config.yaml
arch: "squeezenet"
train_examples: 45211
color_jitter: 0.6
method: "barlow_twins"
activation: "silu"
kernel_size: 3
projector_hidden_layers: 1
muon_scale: "original"
momentum: 0.95
final_lr_fraction: 0
adamw_weight_decay_other_params: 0.05
Rows from block 6 of a small self-supervised image encoder, named by matrix and row number. Rows with one number belong to one channel. Each number is 50 + 12 x the weight over its row's rms, rounded and kept within 0 to 99. All counts start at 0.
After each channel's rows are labels from the 100 images, of 14848, where the channel reaches its highest value: "top examples" is what is common among them. Only what is clearly more common there than usual is listed. The data: stained colorectal tissue patches (NCT-CRC-HE-100K).
# sq0: squeeze pointwise conv (model.blocks.6.sq.0.weight, 96x384x1x1), inputs 0-95
# e10: expand pointwise conv (model.blocks.6.e1.0.weight, 192x96x1x1, transposed), outputs 0-95
# e30: expand 3x3 conv (model.blocks.6.e3.0.weight, 192x96x3x3, transposed, each kernel summed), outputs 0-95

sq0.78:42 39 37 42 52 38 51 49 44 33 65 47 46 58 56 49 47 50 51 60 38 57 52 42 61 48 33 46 59 63 48 53 32 49 40 36 51 49 50 52 47 44 42 38 52 52 54 64 55 44 39 48 52 53 46 47 73 42 45 58 43 54 45 54 50 47 50 41 53 47 69 32 55 58 48 44 45 46 53 43 19 51 46 46 54 49 54 39 43 46 38 58 52 41 51 59
e10.78:54 56 48 52 54 44 49 57 34 37 49 46 51 49 71 49 57 42 38 47 60 46 39 43 49 47 60 41 38 44 51 36 60 40 57 56 28 48 17 48 53 44 48 50 54 42 18 38 48 50 31 62 61 49 21 47 39 64 57 60 50 51 47 52 56 61 41 59 53 48 41 23 54 38 56 18 55 76 41 51 36 52 17 43 51 25 53 56 37 51 69 47 48 42 45 57
e30.78:47 66 54 74 46 51 41 42 13 51 52 55 49 46 41 60 62 46 40 26 52 56 58 48 40 65 51 44 37 40 55 43 53 32 45 47 71 63 52 45 49 57 55 56 35 50 46 41 54 57 52 45 51 72 56 50 99 39 66 55 51 51 49 55 51 57 51 54 49 47 50 39 55 50 58 32 60 46 65 51 71 56 70 58 45 22 47 42 45 65 61 57 56 42 54 60
top examples: tissue: adipose tissue; tissue: normal colon mucosa

sq0.67:53 42 33 48 51 45 40 50 50 35 54 44 46 45 67 24 39 38 43 47 64 61 42 56 42 60 60 47 35 49 44 33 38 23 45 56 39 52 63 58 47 41 52 46 45 45 39 64 30 36 46 38 66 59 50 39 34 70 48 57 30 38 54 41 45 49 53 49 41 40 51 61 70 50 54 47 59 43 38 40 50 40 40 32 34 45 45 43 49 43 46 70 40 39 41 64
e10.67:54 48 57 37 59 41 47 54 47 64 54 19 48 55 59 53 41 32 17 73 70 48 65 37 53 72 30 27 60 32 30 55 41 59 47 45 66 51 42 48 62 39 57 50 32 47 43 61 53 58 42 31 67 28 47 49 24 43 51 71 44 44 45 49 40 67 28 45 49 28 63 43 58 38 52 41 39 88 62 60 62 38 51 47 44 54 35 27 53 49 38 45 54 45 38 47
e30.67:25 42 46 61 52 45 62 52 25 38 62 55 48 26 42 52 44 45 41 28 42 45 42 38 56 78 43 36 34 47 59 53 39 42 40 51 37 47 56 47 31 51 45 52 61 50 35 32 41 48 43 61 39 35 24 44 51 37 19 34 31 50 37 32 51 25 52 63 48 49 69 56 36 45 46 59 55 33 52 49 39 40 40 44 58 60 53 24 20 50 41 49 64 41 41 42
top examples: tissue: normal colon mucosa

sq0.44:45 66 40 51 45 41 64 53 59 75 54 54 52 56 47 44 45 38 39 48 57 64 44 54 36 50 60 52 37 55 47 24 50 43 82 60 48 38 73 48 36 44 45 53 59 46 37 55 47 37 38 48 51 68 58 51 62 41 24 42 43 54 48 53 43 69 58 57 39 54 58 52 40 37 50 65 38 55 62 51 67 47 59 49 40 59 56 55 36 58 46 37 46 47 62 40
e10.44:49 38 46 54 57 59 47 49 74 62 38 38 43 63 48 40 61 69 73 41 56 30 50 43 48 35 42 31 51 26 37 40 40 45 47 49 54 40 36 22 51 50 54 76 51 38 66 60 28 77 53 72 36 34 35 58 54 38 34 63 57 42 58 61 38 68 47 50 58 61 43 27 55 52 49 38 56 50 54 54 35 53 49 42 58 66 43 73 47 46 42 58 44 47 49 48
e30.44:53 49 54 62 40 70 53 44 25 50 47 37 42 57 47 41 39 46 39 66 54 48 49 54 50 48 50 33 37 42 77 37 53 41 22 44 57 53 47 45 38 66 45 35 43 47 60 44 54 41 58 44 31 43 45 55 60 42 36 70 54 53 62 49 36 50 59 60 30 48 53 57 45 53 51 72 25 31 34 45 46 44 37 47 42 48 24 37 22 58 36 13 37 36 41 54
top examples: tissue: adipose tissue

sq0.77:31 47 38 48 51 47 38 47 44 55 68 43 52 46 33 62 41 64 55 42 49 53 55 47 53 45 53 33 75 58 37 43 55 41 48 50 51 50 63 45 54 44 54 40 44 57 57 73 53 39 57 41 36 46 51 40 43 57 52 69 33 58 47 56 43 46 58 43 57 59 55 56 58 66 42 46 57 26 83 44 39 49 24 58 46 43 32 50 54 55 47 36 42 34 45 67
e10.77:42 59 63 64 55 45 45 52 85 54 50 64 50 48 53 42 53 72 40 73 40 52 33 64 50 48 54 50 60 52 55 49 52 56 46 71 59 56 37 46 29 51 48 61 46 60 60 69 44 23 41 61 45 71 65 34 52 21 62 64 54 29 37 56 54 53 71 48 58 34 50 25 63 45 57 69 77 58 45 49 75 55 37 47 62 63 44 47 51 45 52 30 42 56 61 51
e30.77:47 64 48 56 46 39 37 45 40 55 35 49 47 45 47 47 39 48 13 45 59 26 45 42 13 63 26 48 46 56 51 55 57 27 44 38 64 37 36 57 60 47 53 37 35 59 52 57 51 34 45 56 49 59 46 51 54 56 43 64 45 44 43 47 47 50 34 45 43 36 43 31 48 61 39 32 41 64 35 45 45 47 52 61 09 69 27 60 40 35 41 51 16 51 43 73
top examples: tissue: tumour epithelium

sq0.84:53 46 67 49 42 48 48 52 52 53 53 38 59 54 48 43 52 43 51 68 47 59 55 55 46 47 50 42 49 40 53 67 40 49 50 43 56 48 33 34 45 51 48 53 50 46 32 41 53 47 47 46 49 36 45 61 38 54 56 58 65 51 41 53 63 60 44 53 49 64 49 32 62 49 56 57 71 51 58 48 47 54 45 51 60 53 63 51 61 34 49 48 53 49 57 58
e10.84:38 51 69 31 53 52 55 52 62 52 75 44 50 61 54 47 45 50 50 41 63 49 43 46 69 55 51 51 55 64 52 42 58 60 54 48 62 46 65 48 30 69 62 68 52 66 47 46 59 55 71 61 73 36 47 48 62 50 63 67 47 42 53 48 45 26 71 47 59 37 47 72 53 32 50 44 41 36 55 58 22 73 52 40 45 54 48 42 19 57 37 56 40 55 53 48
e30.84:39 54 45 37 59 56 47 46 68 42 44 64 44 45 55 50 45 19 49 39 39 46 49 46 69 55 56 66 62 44 14 53 39 43 43 38 45 46 61 63 44 49 49 51 55 44 53 63 60 46 57 51 63 46 49 57 52 70 45 49 75 37 37 60 54 41 57 45 35 50 16 45 26 68 49 56 63 59 44 48 43 48 40 40 61 36 65 40 40 52 60 76 51 52 45 46
top examples: tissue: smooth muscle; tissue: lymphocytes

sq0.61:38 51 58 46 49 53 31 41 42 53 29 74 50 44 34 59 44 60 52 70 56 43 53 41 62 56 31 41 55 72 47 39 72 38 42 56 55 47 35 41 44 49 50 50 38 50 52 58 61 45 43 39 52 29 37 37 36 46 46 74 69 60 56 48 52 58 57 37 40 56 60 37 59 55 57 42 45 33 33 49 55 39 51 53 58 59 49 47 59 32 57 29 47 55 47 49
e10.61:50 50 51 31 44 35 44 43 29 53 62 44 48 60 51 57 44 77 49 43 27 56 56 39 68 66 51 35 48 38 48 43 47 46 49 56 37 65 48 59 53 48 61 40 27 54 69 74 30 32 79 51 57 84 52 57 56 44 43 47 54 66 52 47 49 65 66 52 41 53 52 35 41 56 43 47 42 37 65 64 51 67 56 70 80 51 50 46 52 44 56 53 46 47 46 58
e30.61:37 47 50 45 64 68 37 55 57 62 31 43 48 33 42 44 55 30 26 13 50 60 53 50 32 33 45 35 34 49 48 66 42 46 54 39 42 41 28 42 69 58 53 47 24 47 30 57 49 50 52 47 55 36 46 52 36 46 54 38 40 66 29 48 35 52 29 47 39 54 44 56 54 40 48 45 52 43 38 62 43 44 50 52 44 56 66 59 43 19 43 57 46 34 47 40
top examples: tissue: tumour epithelium

sq0.93:36 44 69 46 48 53 33 60 50 48 58 45 35 65 47 60 41 44 40 52 72 41 50 47 50 54 42 39 49 53 37 47 59 64 70 48 54 36 67 42 36 40 41 69 55 49 38 46 56 37 43 54 43 41 33 46 68 59 56 37 47 53 65 52 55 67 53 48 58 62 51 34 53 48 47 44 52 50 60 40 59 35 68 56 60 52 43 43 49 79 46 52 46 63 44 48
e10.93:59 51 50 78 62 61 51 54 46 60 57 36 55 49 45 62 54 35 65 54 44 48 41 60 57 62 52 52 44 52 44 36 45 57 46 62 48 51 48 55 35 43 42 60 55 68 74 66 55 46 25 51 30 66 73 48 44 66 39 32 52 64 49 49 55 58 45 48 33 26 47 33 57 75 42 65 54 62 51 45 35 25 38 58 42 51 54 75 28 58 77 71 35 56 63 49
e30.93:42 39 56 58 42 70 61 51 51 54 31 42 53 44 54 43 62 43 57 26 47 59 45 49 51 60 70 60 54 70 62 32 37 67 59 54 40 46 50 48 58 35 31 45 48 49 44 40 68 64 47 61 46 42 50 48 65 51 50 39 30 56 18 61 42 56 41 47 42 59 42 45 67 56 37 42 64 57 32 53 77 73 58 66 35 49 59 49 41 29 45 57 51 43 60 42
top examples: tissue: tumour epithelium

sq0.29:51 39 39 54 44 57 46 62 50 39 60 48 60 41 52 49 49 51 56 63 52 60 55 55 44 46 48 57 50 26 51 43 72 49 56 53 55 48 42 49 57 42 50 49 31 41 38 53 50 54 56 48 65 28 52 68 26 56 26 67 47 51 52 58 50 35 48 54 53 52 51 24 31 51 60 35 63 41 66 52 58 59 53 63 60 41 54 53 62 45 51 58 69 25 51 60
e10.29:54 56 47 84 54 34 44 56 52 65 41 60 56 74 67 44 56 55 66 60 75 48 36 45 47 62 54 60 52 61 55 43 54 54 55 50 45 47 48 43 30 48 45 57 51 24 63 50 69 52 34 55 62 57 22 57 63 62 42 54 47 56 43 49 52 19 64 50 43 43 56 64 48 74 55 68 47 31 49 60 26 39 70 47 37 61 54 49 35 48 23 67 52 45 49 57
e30.29:23 42 44 58 40 32 43 40 61 61 29 40 44 50 59 40 51 56 44 44 55 32 63 51 45 39 64 44 56 40 01 27 49 53 27 47 41 57 68 57 26 39 47 48 43 58 29 37 54 53 35 50 38 54 48 57 26 35 31 42 50 48 58 61 52 65 44 58 42 45 39 40 49 40 37 46 35 37 37 59 32 48 50 41 43 52 20 38 49 35 49 46 56 14 55 52
top examples: tissue: tumour epithelium

sq0.41:42 56 36 49 54 53 33 36 45 40 53 26 54 61 42 61 46 52 52 25 34 40 53 46 34 56 67 48 21 39 50 42 45 46 50 79 61 44 57 67 54 42 41 61 41 42 55 52 55 44 42 40 55 33 35 42 32 37 53 23 34 39 49 53 43 51 55 50 46 51 56 66 60 64 52 46 39 48 60 42 61 38 52 50 53 43 47 45 36 59 53 62 46 47 38 35
e10.41:38 46 57 30 67 63 59 42 40 47 50 35 53 18 58 41 41 30 55 80 64 49 44 40 53 62 62 64 66 48 43 65 53 59 57 39 59 56 53 47 27 50 27 57 64 38 14 50 57 54 29 55 41 29 60 41 46 62 41 47 51 39 49 46 44 67 49 52 66 52 48 51 63 46 53 22 48 54 52 64 58 13 53 63 54 29 64 48 49 47 34 61 54 31 31 42
e30.41:40 39 41 60 48 49 57 34 49 40 60 53 53 32 45 66 53 47 50 40 35 36 42 66 34 45 31 51 59 67 73 61 60 32 46 55 47 74 53 33 44 61 52 50 59 56 50 43 47 29 42 23 61 25 56 57 47 65 35 37 78 41 33 46 62 47 45 33 36 65 41 52 59 49 44 64 59 37 30 58 46 57 47 40 35 44 47 05 11 40 57 27 51 50 52 37
top examples: tissue: normal colon mucosa; tissue: lymphocytes

sq0.1:51 40 62 48 37 51 45 39 59 66 50 47 29 32 70 53 53 57 47 46 47 33 43 48 44 40 56 59 46 41 56 43 33 64 53 32 54 50 23 42 49 55 53 68 47 47 48 27 57 61 63 50 54 61 62 35 37 40 30 46 47 39 42 45 46 59 49 46 49 57 55 49 48 50 55 42 53 63 32 54 50 51 39 53 58 69 52 43 64 52 47 64 50 46 40 57
e10.1:50 47 47 22 62 12 61 47 44 37 59 69 50 42 53 61 31 16 33 28 30 47 76 28 38 24 40 42 51 44 51 55 32 56 41 60 33 52 75 52 68 56 45 66 43 51 52 55 53 53 30 38 63 43 29 52 66 39 42 20 46 57 61 54 46 39 80 39 40 55 45 45 60 38 44 17 68 65 48 62 64 67 27 50 59 45 48 46 44 45 62 44 36 52 52 38
e30.1:46 43 46 53 69 59 52 43 23 45 43 50 49 51 36 40 50 58 52 21 60 51 44 58 60 43 56 43 39 50 34 52 57 58 72 42 56 50 65 57 53 57 61 56 30 51 42 58 45 48 42 33 22 26 40 48 63 40 51 47 23 38 41 45 46 41 40 46 51 56 59 53 50 50 54 73 49 48 54 51 64 39 62 65 37 32 50 60 38 46 63 54 60 53 41 59
top examples: tissue: adipose tissue