Weights of a small self-supervised image encoder.
Model: 4.13M parameters, 48-pixel images, norm batchnorm, activation silu, depths [2, 2, 6, 2], widths [96, 192, 384, 768].
Training: muon at rate 0.023, 8100 steps, batches of 512.
Data: trained on stained colorectal tissue patches (NCT-CRC-HE-100K), 91.7 epochs.
Rows from block 5 of a small self-supervised image encoder, named by matrix and row number. Rows with one number belong to one channel. Each number is 500 + 25 x the weight over its row's rms, rounded and kept within 0 to 999. All counts start at 0. Numbers have three digits each.
After each channel's rows are labels from the 100 images, of 14848, where the channel reaches its highest value: "responds to" is what is common among them. Only what is clearly more common there than usual is listed. The data: stained colorectal tissue patches (NCT-CRC-HE-100K). In brackets: how many of the 100.
# sq0: squeeze pointwise conv (model.blocks.5.sq.0.weight, 96x384x1x1), inputs 96-191
# e10: expand pointwise conv (model.blocks.5.e1.0.weight, 192x96x1x1, transposed), outputs 96-191
# e30: expand 3x3 conv (model.blocks.5.e3.0.weight, 192x96x3x3, transposed, each kernel summed), outputs 96-191

sq0.16:486536527498498513511526511489545467482457521474497499441483482505472486476499528522484473504519537486485483499496503507504517515522455442483456472470518486545520474492500501512518494515507447502482461482515502484483490466503477498480512504445488491487514459474522499492485483486475504518
e10.16:460518506454538494490511512511512458531483505457493516606507491528461515493473500517501531498514513495493585536477551507505504524510494491488485464505494510458508522498506519488498499494483497511494514510455480520518494520487498500497485524481486527513521516497474507508489550478505551481
e30.16:480470514505469508514499499498514494511496494476507447546503528459486477498475451474491487539460499510496486507485437503462484486519512522489455502469485461465506522494483526494513525458547509513479494487479486499502539522475439491496490519476548483494492492508505480511523482526503511524
responds to: tissue: smooth muscle (68)

sq0.58:494486479495459470474499496512551510505477494519474500502455515493483507532494474461504487461503498481501487534530514473492477518474503513490501456520506463486489498478527502494516492470471488482439530446505526527490512535524485487494506507511498523507472504517486484511489459495503471533
e10.58:525458496523507539521504504481509564509472501521470531485493502527543510490511520486507509475481475521561504488452515466480491507469499510570528507492496452539473470474527511472481482517516528521457512498435514522474529456479513519538530499487521492459499520530499490508494519498498511492
e30.58:503467480517473471463512536508486475515451536482481487527497527482486495523469528440481504530490524499543438536528476467528496491441502531489519508510505507515491506482494496515500487501499454522519471464484512498529516502482509489467492505497535473540487552451501459478516485489496488460
responds to: tissue: tumour epithelium (51); tissue: normal colon mucosa (26)

sq0.22:468513521498483498526500480522496472538464454536461485491478487528505510492498505545493477477502487511524493515509502482525526511495504526487495490519470508516499508508513537515491482488516477532446494560450508477508520504506511489542512503493525518495537514519523452509511502512488503498
e10.22:532522493487502509516506517483465506483507456496507479528499493492486468494518540524490478470518506492528516537463488505512496513488494533501484516511496557491456485488513492533483516532523469532498527514413458482523507544504507538520448481508493480494539526493550514536491528478494475460
e30.22:515515438526466492520509438481510465487461523496499522472448493487471480482508505521503526521536491485478485549504530536536482452515504492516515520456536490503480469502499460480531506539489538502479492516499451493460477500519500478523470492499520469536507523502488517483485485458490500497
responds to: tissue: smooth muscle (48); tissue: tumour epithelium (43)

sq0.50:498497498478503511508498472500528491492498516497489507481482503478514495518475480525504494483494466508514504485475510510469506484478500522479501497474503517512485518485482501503490522498484489500497507483473493482502502525494493506513487477492520490517487501511484480456521511498472496528
e10.50:525505544511509501518541500500498499460510514448493489471491495501453468522521541461486458491512482544481493528503458489510486508505518499499508486528461496521506502528471548538551491520522582502501529475497466515445541498525506510498489532510493475493464466506505515509542461499461519490
e30.50:524482508464508481476500534469488459502490552492513483542496521515508508538480448501511528502449494485461493487517531527469498533468515498526518522493479479479547503508507495508449498541494521521487500492514484502526528510514479514531505511491525495553462531488511458540530485461547510421
responds to: tissue: normal colon mucosa (72)

sq0.90:481503478485508482504501482474510507519503529511471507465489554519484486501538492485496512510546494508492473493515493504502525540503490511492476472470500519478545466506533536484517491479512470485516492516495504491473519494498508500472471534471504511486546467500513532499460514499529498487
e10.90:469458480488478503522524493500520471535540537498529534548507491509481520510488485458489448504542485525501497528524502499537482503501490495501492478475489474495516504517497502541398506549534487521489476506521552518491508512522504540488520479530491474497551507541466473515542555525476495486
e30.90:511495546478488527495501468455451515529510492472516535450469439486498500456483504514504481501484495495453499470508500543464515529515480518495498447500476506510522515529475470473473483492491497513493484498485488504511508495457468531477503471497517479474526461539503516467488466472495495533
responds to: tissue: smooth muscle (36)

sq0.70:523526536466502481520482526498457535506518494518492529508503460499491488478485536471516482499504517484492479489480507511498505504501489500513492483511466546485483516515490498501515527501517505509487495557511506472478498502508498509451503440503505518492559491480501505471501510527520503484
e10.70:507529480497462513521459454496507492541518495466521538497484508474492490485474504510493476456485480511519500521482476467520503512496506490407497530447502498498515486511472509556508485470485530476516449517513501505495508501529505491533561499503496512475483483492492525543522479480498525524
e30.70:503499502472492509451481528457473476484511508480490510462508475468526479491500409468500493494497481498436497468494496490522481529479526485498490451502506500484505482518523460504491505529480502486429435521477496502519508493497487527508491480547490500496532481568486495493457489474501480499
responds to: tissue: smooth muscle (43)

sq0.1:503490504502460508480487477495476509463472522503484511483449509505469491490480484527515485482495520483509460519503495510504487505503517499486499495512499492501517490478477493498479495463504494522466506497527502550502517485502487493518511530523505530509487482498511469506471489479502493504
e10.1:480451549482541484487520497489472518510484506552483527541492496476476493482471547498526471507486478530556462544452582492500500454508431505520527462519486467462504493519516473485524489526514497518481485463524477479492509526483503506483506486467523470511507467444521487472489509476519510479
e30.1:540504517520554504522477518503435479496499511463515481531496500478493499490491521477475491548531524511495554585510503508499464476490480489472515445496511479520474471506492480466519514511470490538517522501509497501508463505521492491502505512468498491503521511494510509498469462466492437509
responds to: tissue: tumour epithelium (41); tissue: normal colon mucosa (37)

sq0.19:508509503496487489484471512499517463528470463502521499524497506522494456492526458514483486508456493481529463528521507508477485509497510519485513509487550486495499505502512498526501490502502503526502471496466477511506472509507491476489463501482465495489532502493445443514538489488462494540
e10.19:488487482504475473488483475490500498478490510487487514515489522533532469472496510485489483486465473504482465502489458515506462491475518480508474507527515509495470498506464503471567521519460493502485493478467480496534518479503511529560542492469452482506500547488535518515485537529499486479
e30.19:519477478502474521502501514525494494482477504465513518452497501520461469475519484513492502509487536487471514493510480488556484458514457492492495482513492475483442504500486504460478460525519507513504519502507457502472505490479510446457437499524476474449484533441501489514522504476509479503
responds to: tissue: normal colon mucosa (43); tissue: tumour epithelium (35)

sq0.14:520502483483471493487524487505438515474487515503505505495477481488484530478475483529512511476512510487497503502480523532474505497511478508516477514468469495507467505475469500492497513527537525508463461466477500500476492511505491530490511489494504507504506462453498523497452495504464515458
e10.14:498439479473463489482507518486499526439524518503481552490499509505506495471507471506519494481479497514511540571500530504510450492486516481539507491469531544524524498494490507456518517472496469482512473461484484518497520531503502520471448508514524494483472523495487493488551479488512537510
e30.14:516461506446490509483482495577509507542505491479503519513504473507479481500533529465531530479461475501504495498510462483506499494505478507438508514502482503523547477544452466497515471504451497502543444468462526491515466467482518448484494523486485497496491487500498458487480496465491512498
responds to: tissue: normal colon mucosa (26); tissue: mucus (25)

sq0.56:500466500515530475511470469492486489474510505467500483530514527502507522474488505541490487471473453503466504492535481519488488489479496496459477552501505486483507485522491497514507491520520508520481529515529517510482471515484443479515480514522483535475464508471492523510490488493563537490
e10.56:502503529504495486470477490508516591502507513478534500455493492516497490509518526465493494507460497513512529505541475490493543541516553503538516503446476541480503493539500514558563482457457489490495507522545469491528443497509500536497507516482486503489503525486522513514499471488485517518
e30.56:516468492526493542510475514532509521515506490572508507555484508470510514459501522499495506521527491491509544497530481507493453495494528515525506549494490469548524494499481519476482478495501493494533519471513515532491485506494499512467479520473486503529499508523504517507498509522500522498
responds to: tissue: normal colon mucosa (36)

sq0.81:528498503508506474512517507522467501501537499482553528492505535516499526511577521515511499492519531519483507501502501537471530503529490487518510481513477509474491501555488507491495518547524505490527508497492499497499525498518513537471510511487511509496506498495524533519501506509503479528
e10.81:538505549506473530507507494426506483499465493537526463497472516468531498517497522545518489508499493483500519507534515496478555520554489530485513509511532473530548520478497476429507498488495464464494502510544548522498520535510531504488516542519516472476490469512499498440488467537503489518
e30.81:502492496433475489497484470465512448499499505441506513534506461474464515486518484498512525518473476497531522499525496503493469445494502489501467456512472472472489550503501500525505473495496461529455508456524493478490498457473501507504521511476514495535465517567500509492505506467454469501
responds to: tissue: tumour epithelium (72)

sq0.47:475493512463467504513522494486502472531475493523487471497476454513493504514494512484473498486489487501494475524508488456532513485506524519468495507518474489506473495495505513513509468453506500490438511485553508498508467485488488474511528483489478491479519477512499515486485469494506496488
e10.47:523472495509477503509512483509471517469510482432491506507511498536504453479491486500499511503476516507500509470481523489523435434505469486486451503483473518469461486519490476483543480536484506494469480479547467495525502433504487493510506467476444513529492486507502502516518473513484502468
e30.47:516495531531525512515486472542537491492485501531515474520472523546496509499502499531494545503489516509509509492487450463491476533479489505527500489521554509504488490486483532506488507525478485489498483483504470538524488467456464491492464507496463474485465506459491503503536491491468480495
responds to: tissue: normal colon mucosa (40); tissue: mucus (25)

sq0.55:498509491486494492479515518510463451529511526508478503477496477473488507490464528450511485517527531507514503481484503437497473510523500519501493484494533469480500491503483489493523494449495510519544507505511512507522496513500479484521501475489524478496515504494505503502494478511466494513
e10.55:490477503522505480420510530490490445440541489521461532526500519500532507466531539473501513478502511464469518506502541512537536465520504507495472520492517494551490473475513470527495501514524549489507498468508452537521485492507513509495487475483525482456522519481484515526514542521518485528
e30.55:537515498532500470469520498509489476501477487499492466467504524484492503527459493478486472476500541492519477481531489524511520451473523491498508504487505485517464520501501501510487482462487516510506511558510487436481491464454473529484502485567502474519469488558487561495484453487476509488
responds to: tissue: tumour epithelium (60)

sq0.17:494476474481486499505512477490526511532501509496484486524489485474517509526493500513496503493521515478493475501488507495487516508504494510532491491496512502521507498513487501497538502503503505470481481488502500500506508507491510474511480534508492508512454499509495516489492484511499502515
e10.17:495492510512553528486551485515505505478484521539481504491500529500511514494514528505497444505514523508481486475463505532462467493497460490497486491574505509425501533531463493510498512502524479493476465487482508518512512482497506491494499536516503480515461497490482513434487519495473504507
e30.17:503505515494490502485509517514529511489528469488499497469463485518470467468504484492506511500492510523499506440529495513490526499474460514547510509469478511477483529456539502518519492507521441545507507473499467524536505482475470494487491490540506444518503548484503505477513512488474475502
responds to: tissue: adipose tissue (69)

sq0.53:481478489496542507535512464487502516488506484508490502498451543494510526492499523532500489507504478475490515478505503508520516502499487517511483513490500547512484480523523484488495508506535503492451474516505512486490491488487453503507523509484522524486501409479515525500420513505499515509
e10.53:515457520492494487484500494485486489513537504507534526522506496477482474503478476499509514487524502502486568505538525516495501472513473485466525501483482561497515501530503504502475466518486519501461516516503468519512519518518500463550571505484519499506485465495493490515512524530523532556
e30.53:491516442485489498495498495468451515508500490480474482493541475485527494505534555481492499520476489507522477481494522492502587435480515493512503517507493501562484504453522516489489492528476521471517495476529509478455524511512491475491503521494528520534480462540492478450493571514514533471
responds to: tissue: adipose tissue (38)

sq0.15:492507459544467505492509500486495481493494532537472494521479484474519512500472498494483492451503500479475486501507480444482506440494483497497497465505496473466506512479468505491486487495473487470519518454508489527501505500480503511515486488499491466496479502502496518499515473492492488492
e10.15:507494538502489517512477539491491521539519515452480476486482494514442455494514525480496365504470467473456535469494478495490521477483543506555493468529508498496497497468480490484486494490502505467466504519495474527509497557471519513521496509501547493468517519514517503481472494496517586544
e30.15:508500517492506483525471546547467513502509496518480447453523518516508497500493488530513490476478485473483517430515529506473521549517524529498526466472502498499488509477511433490512491499470529505493506491505500470476479521510506488488495527574474544500505498535486511525509516451491507508
responds to: tissue: cancer-associated stroma (49); tissue: smooth muscle (33)

sq0.49:527477452487502503477508492522516525518489491500505491504452508509489526458473512545502516509541521459506476484517501500471491494516483475507506521526507497509444486499507496493499497502514521542492505458536502517505515501508481483500510502494487525507476479477520497520471490511544482526
e10.49:452528504483527471443511517483505497550489488503542475495481496519475471501476512479513492483481484476521498466510520516503488487504460493500532471517493490495445515549512486538505493505446507529509502463537518493523497471519501512511498514495491490522512514472536529433525483460506573484
e30.49:478468487492464514508477531500469511486514475466494481499482487460493478531524519463494519519491530504493524531518482520528485496490510460520483488469502478470493511480515580493507487493460506517540511511506480500473503493466461490455495507513506457500483513533516515486499467491435503472
responds to: tissue: normal colon mucosa (74)

sq0.40:512525517517471535517486498496482503533482502548500512525486509482515470475509494461485494511512495504506480506478498478519509491513509542491517500489489526502474519493501502476498478459513504505458522535472501509499498503499503459516503513520506507501519494525494473492501454522458530496
e10.40:502529525528504471479477498509510521505513512544509525499489494489449538506533509485510486504495491482539520499501505494534532504506549537515469534530511454499483499514506482511450492493509547547553546498500446512472503507482495511502456489498509486515503501500548478524522520490475485501
e30.40:491525503510508482485516519500495493458487510536499486513495504514501496521485481512535511493559487508531516471521505525491522512530505499540469515496501492515537481471515522493489455554545520465526483511472488494526489468473458488500444517441505487524485482606507487499472524480482515489
responds to: tissue: smooth muscle (70)

sq0.25:498526481494502499485499488483493510506492480479524503490497503473500477498497469502507497509505511485510510506494494513493498491516508477491502531494503505519500501486495475484498498512485494498503479478477486487506504502492500509497512484505511505504480505508503507488499479488474505496
e10.25:517525513513519495463463527525488516503533475539502499493503494590474563501499553481490489502561525491473487549485543503500512468494513511537507439505536549507515489510528496536459492507541510496523511505440522485504503529478501475494522506505493505502525516506483517488482522527509531480
e30.25:490493448532494517504495512485449499487500559478449480489520507498501486457479513480495475523511508479535489519470489524495521490444494498480482484493527519470491516484480459479479451491523501503505516499498500471504495498447508530526480524488496528509503479466487538506515511487506473441
responds to: tissue: tumour epithelium (56); tissue: normal colon mucosa (34)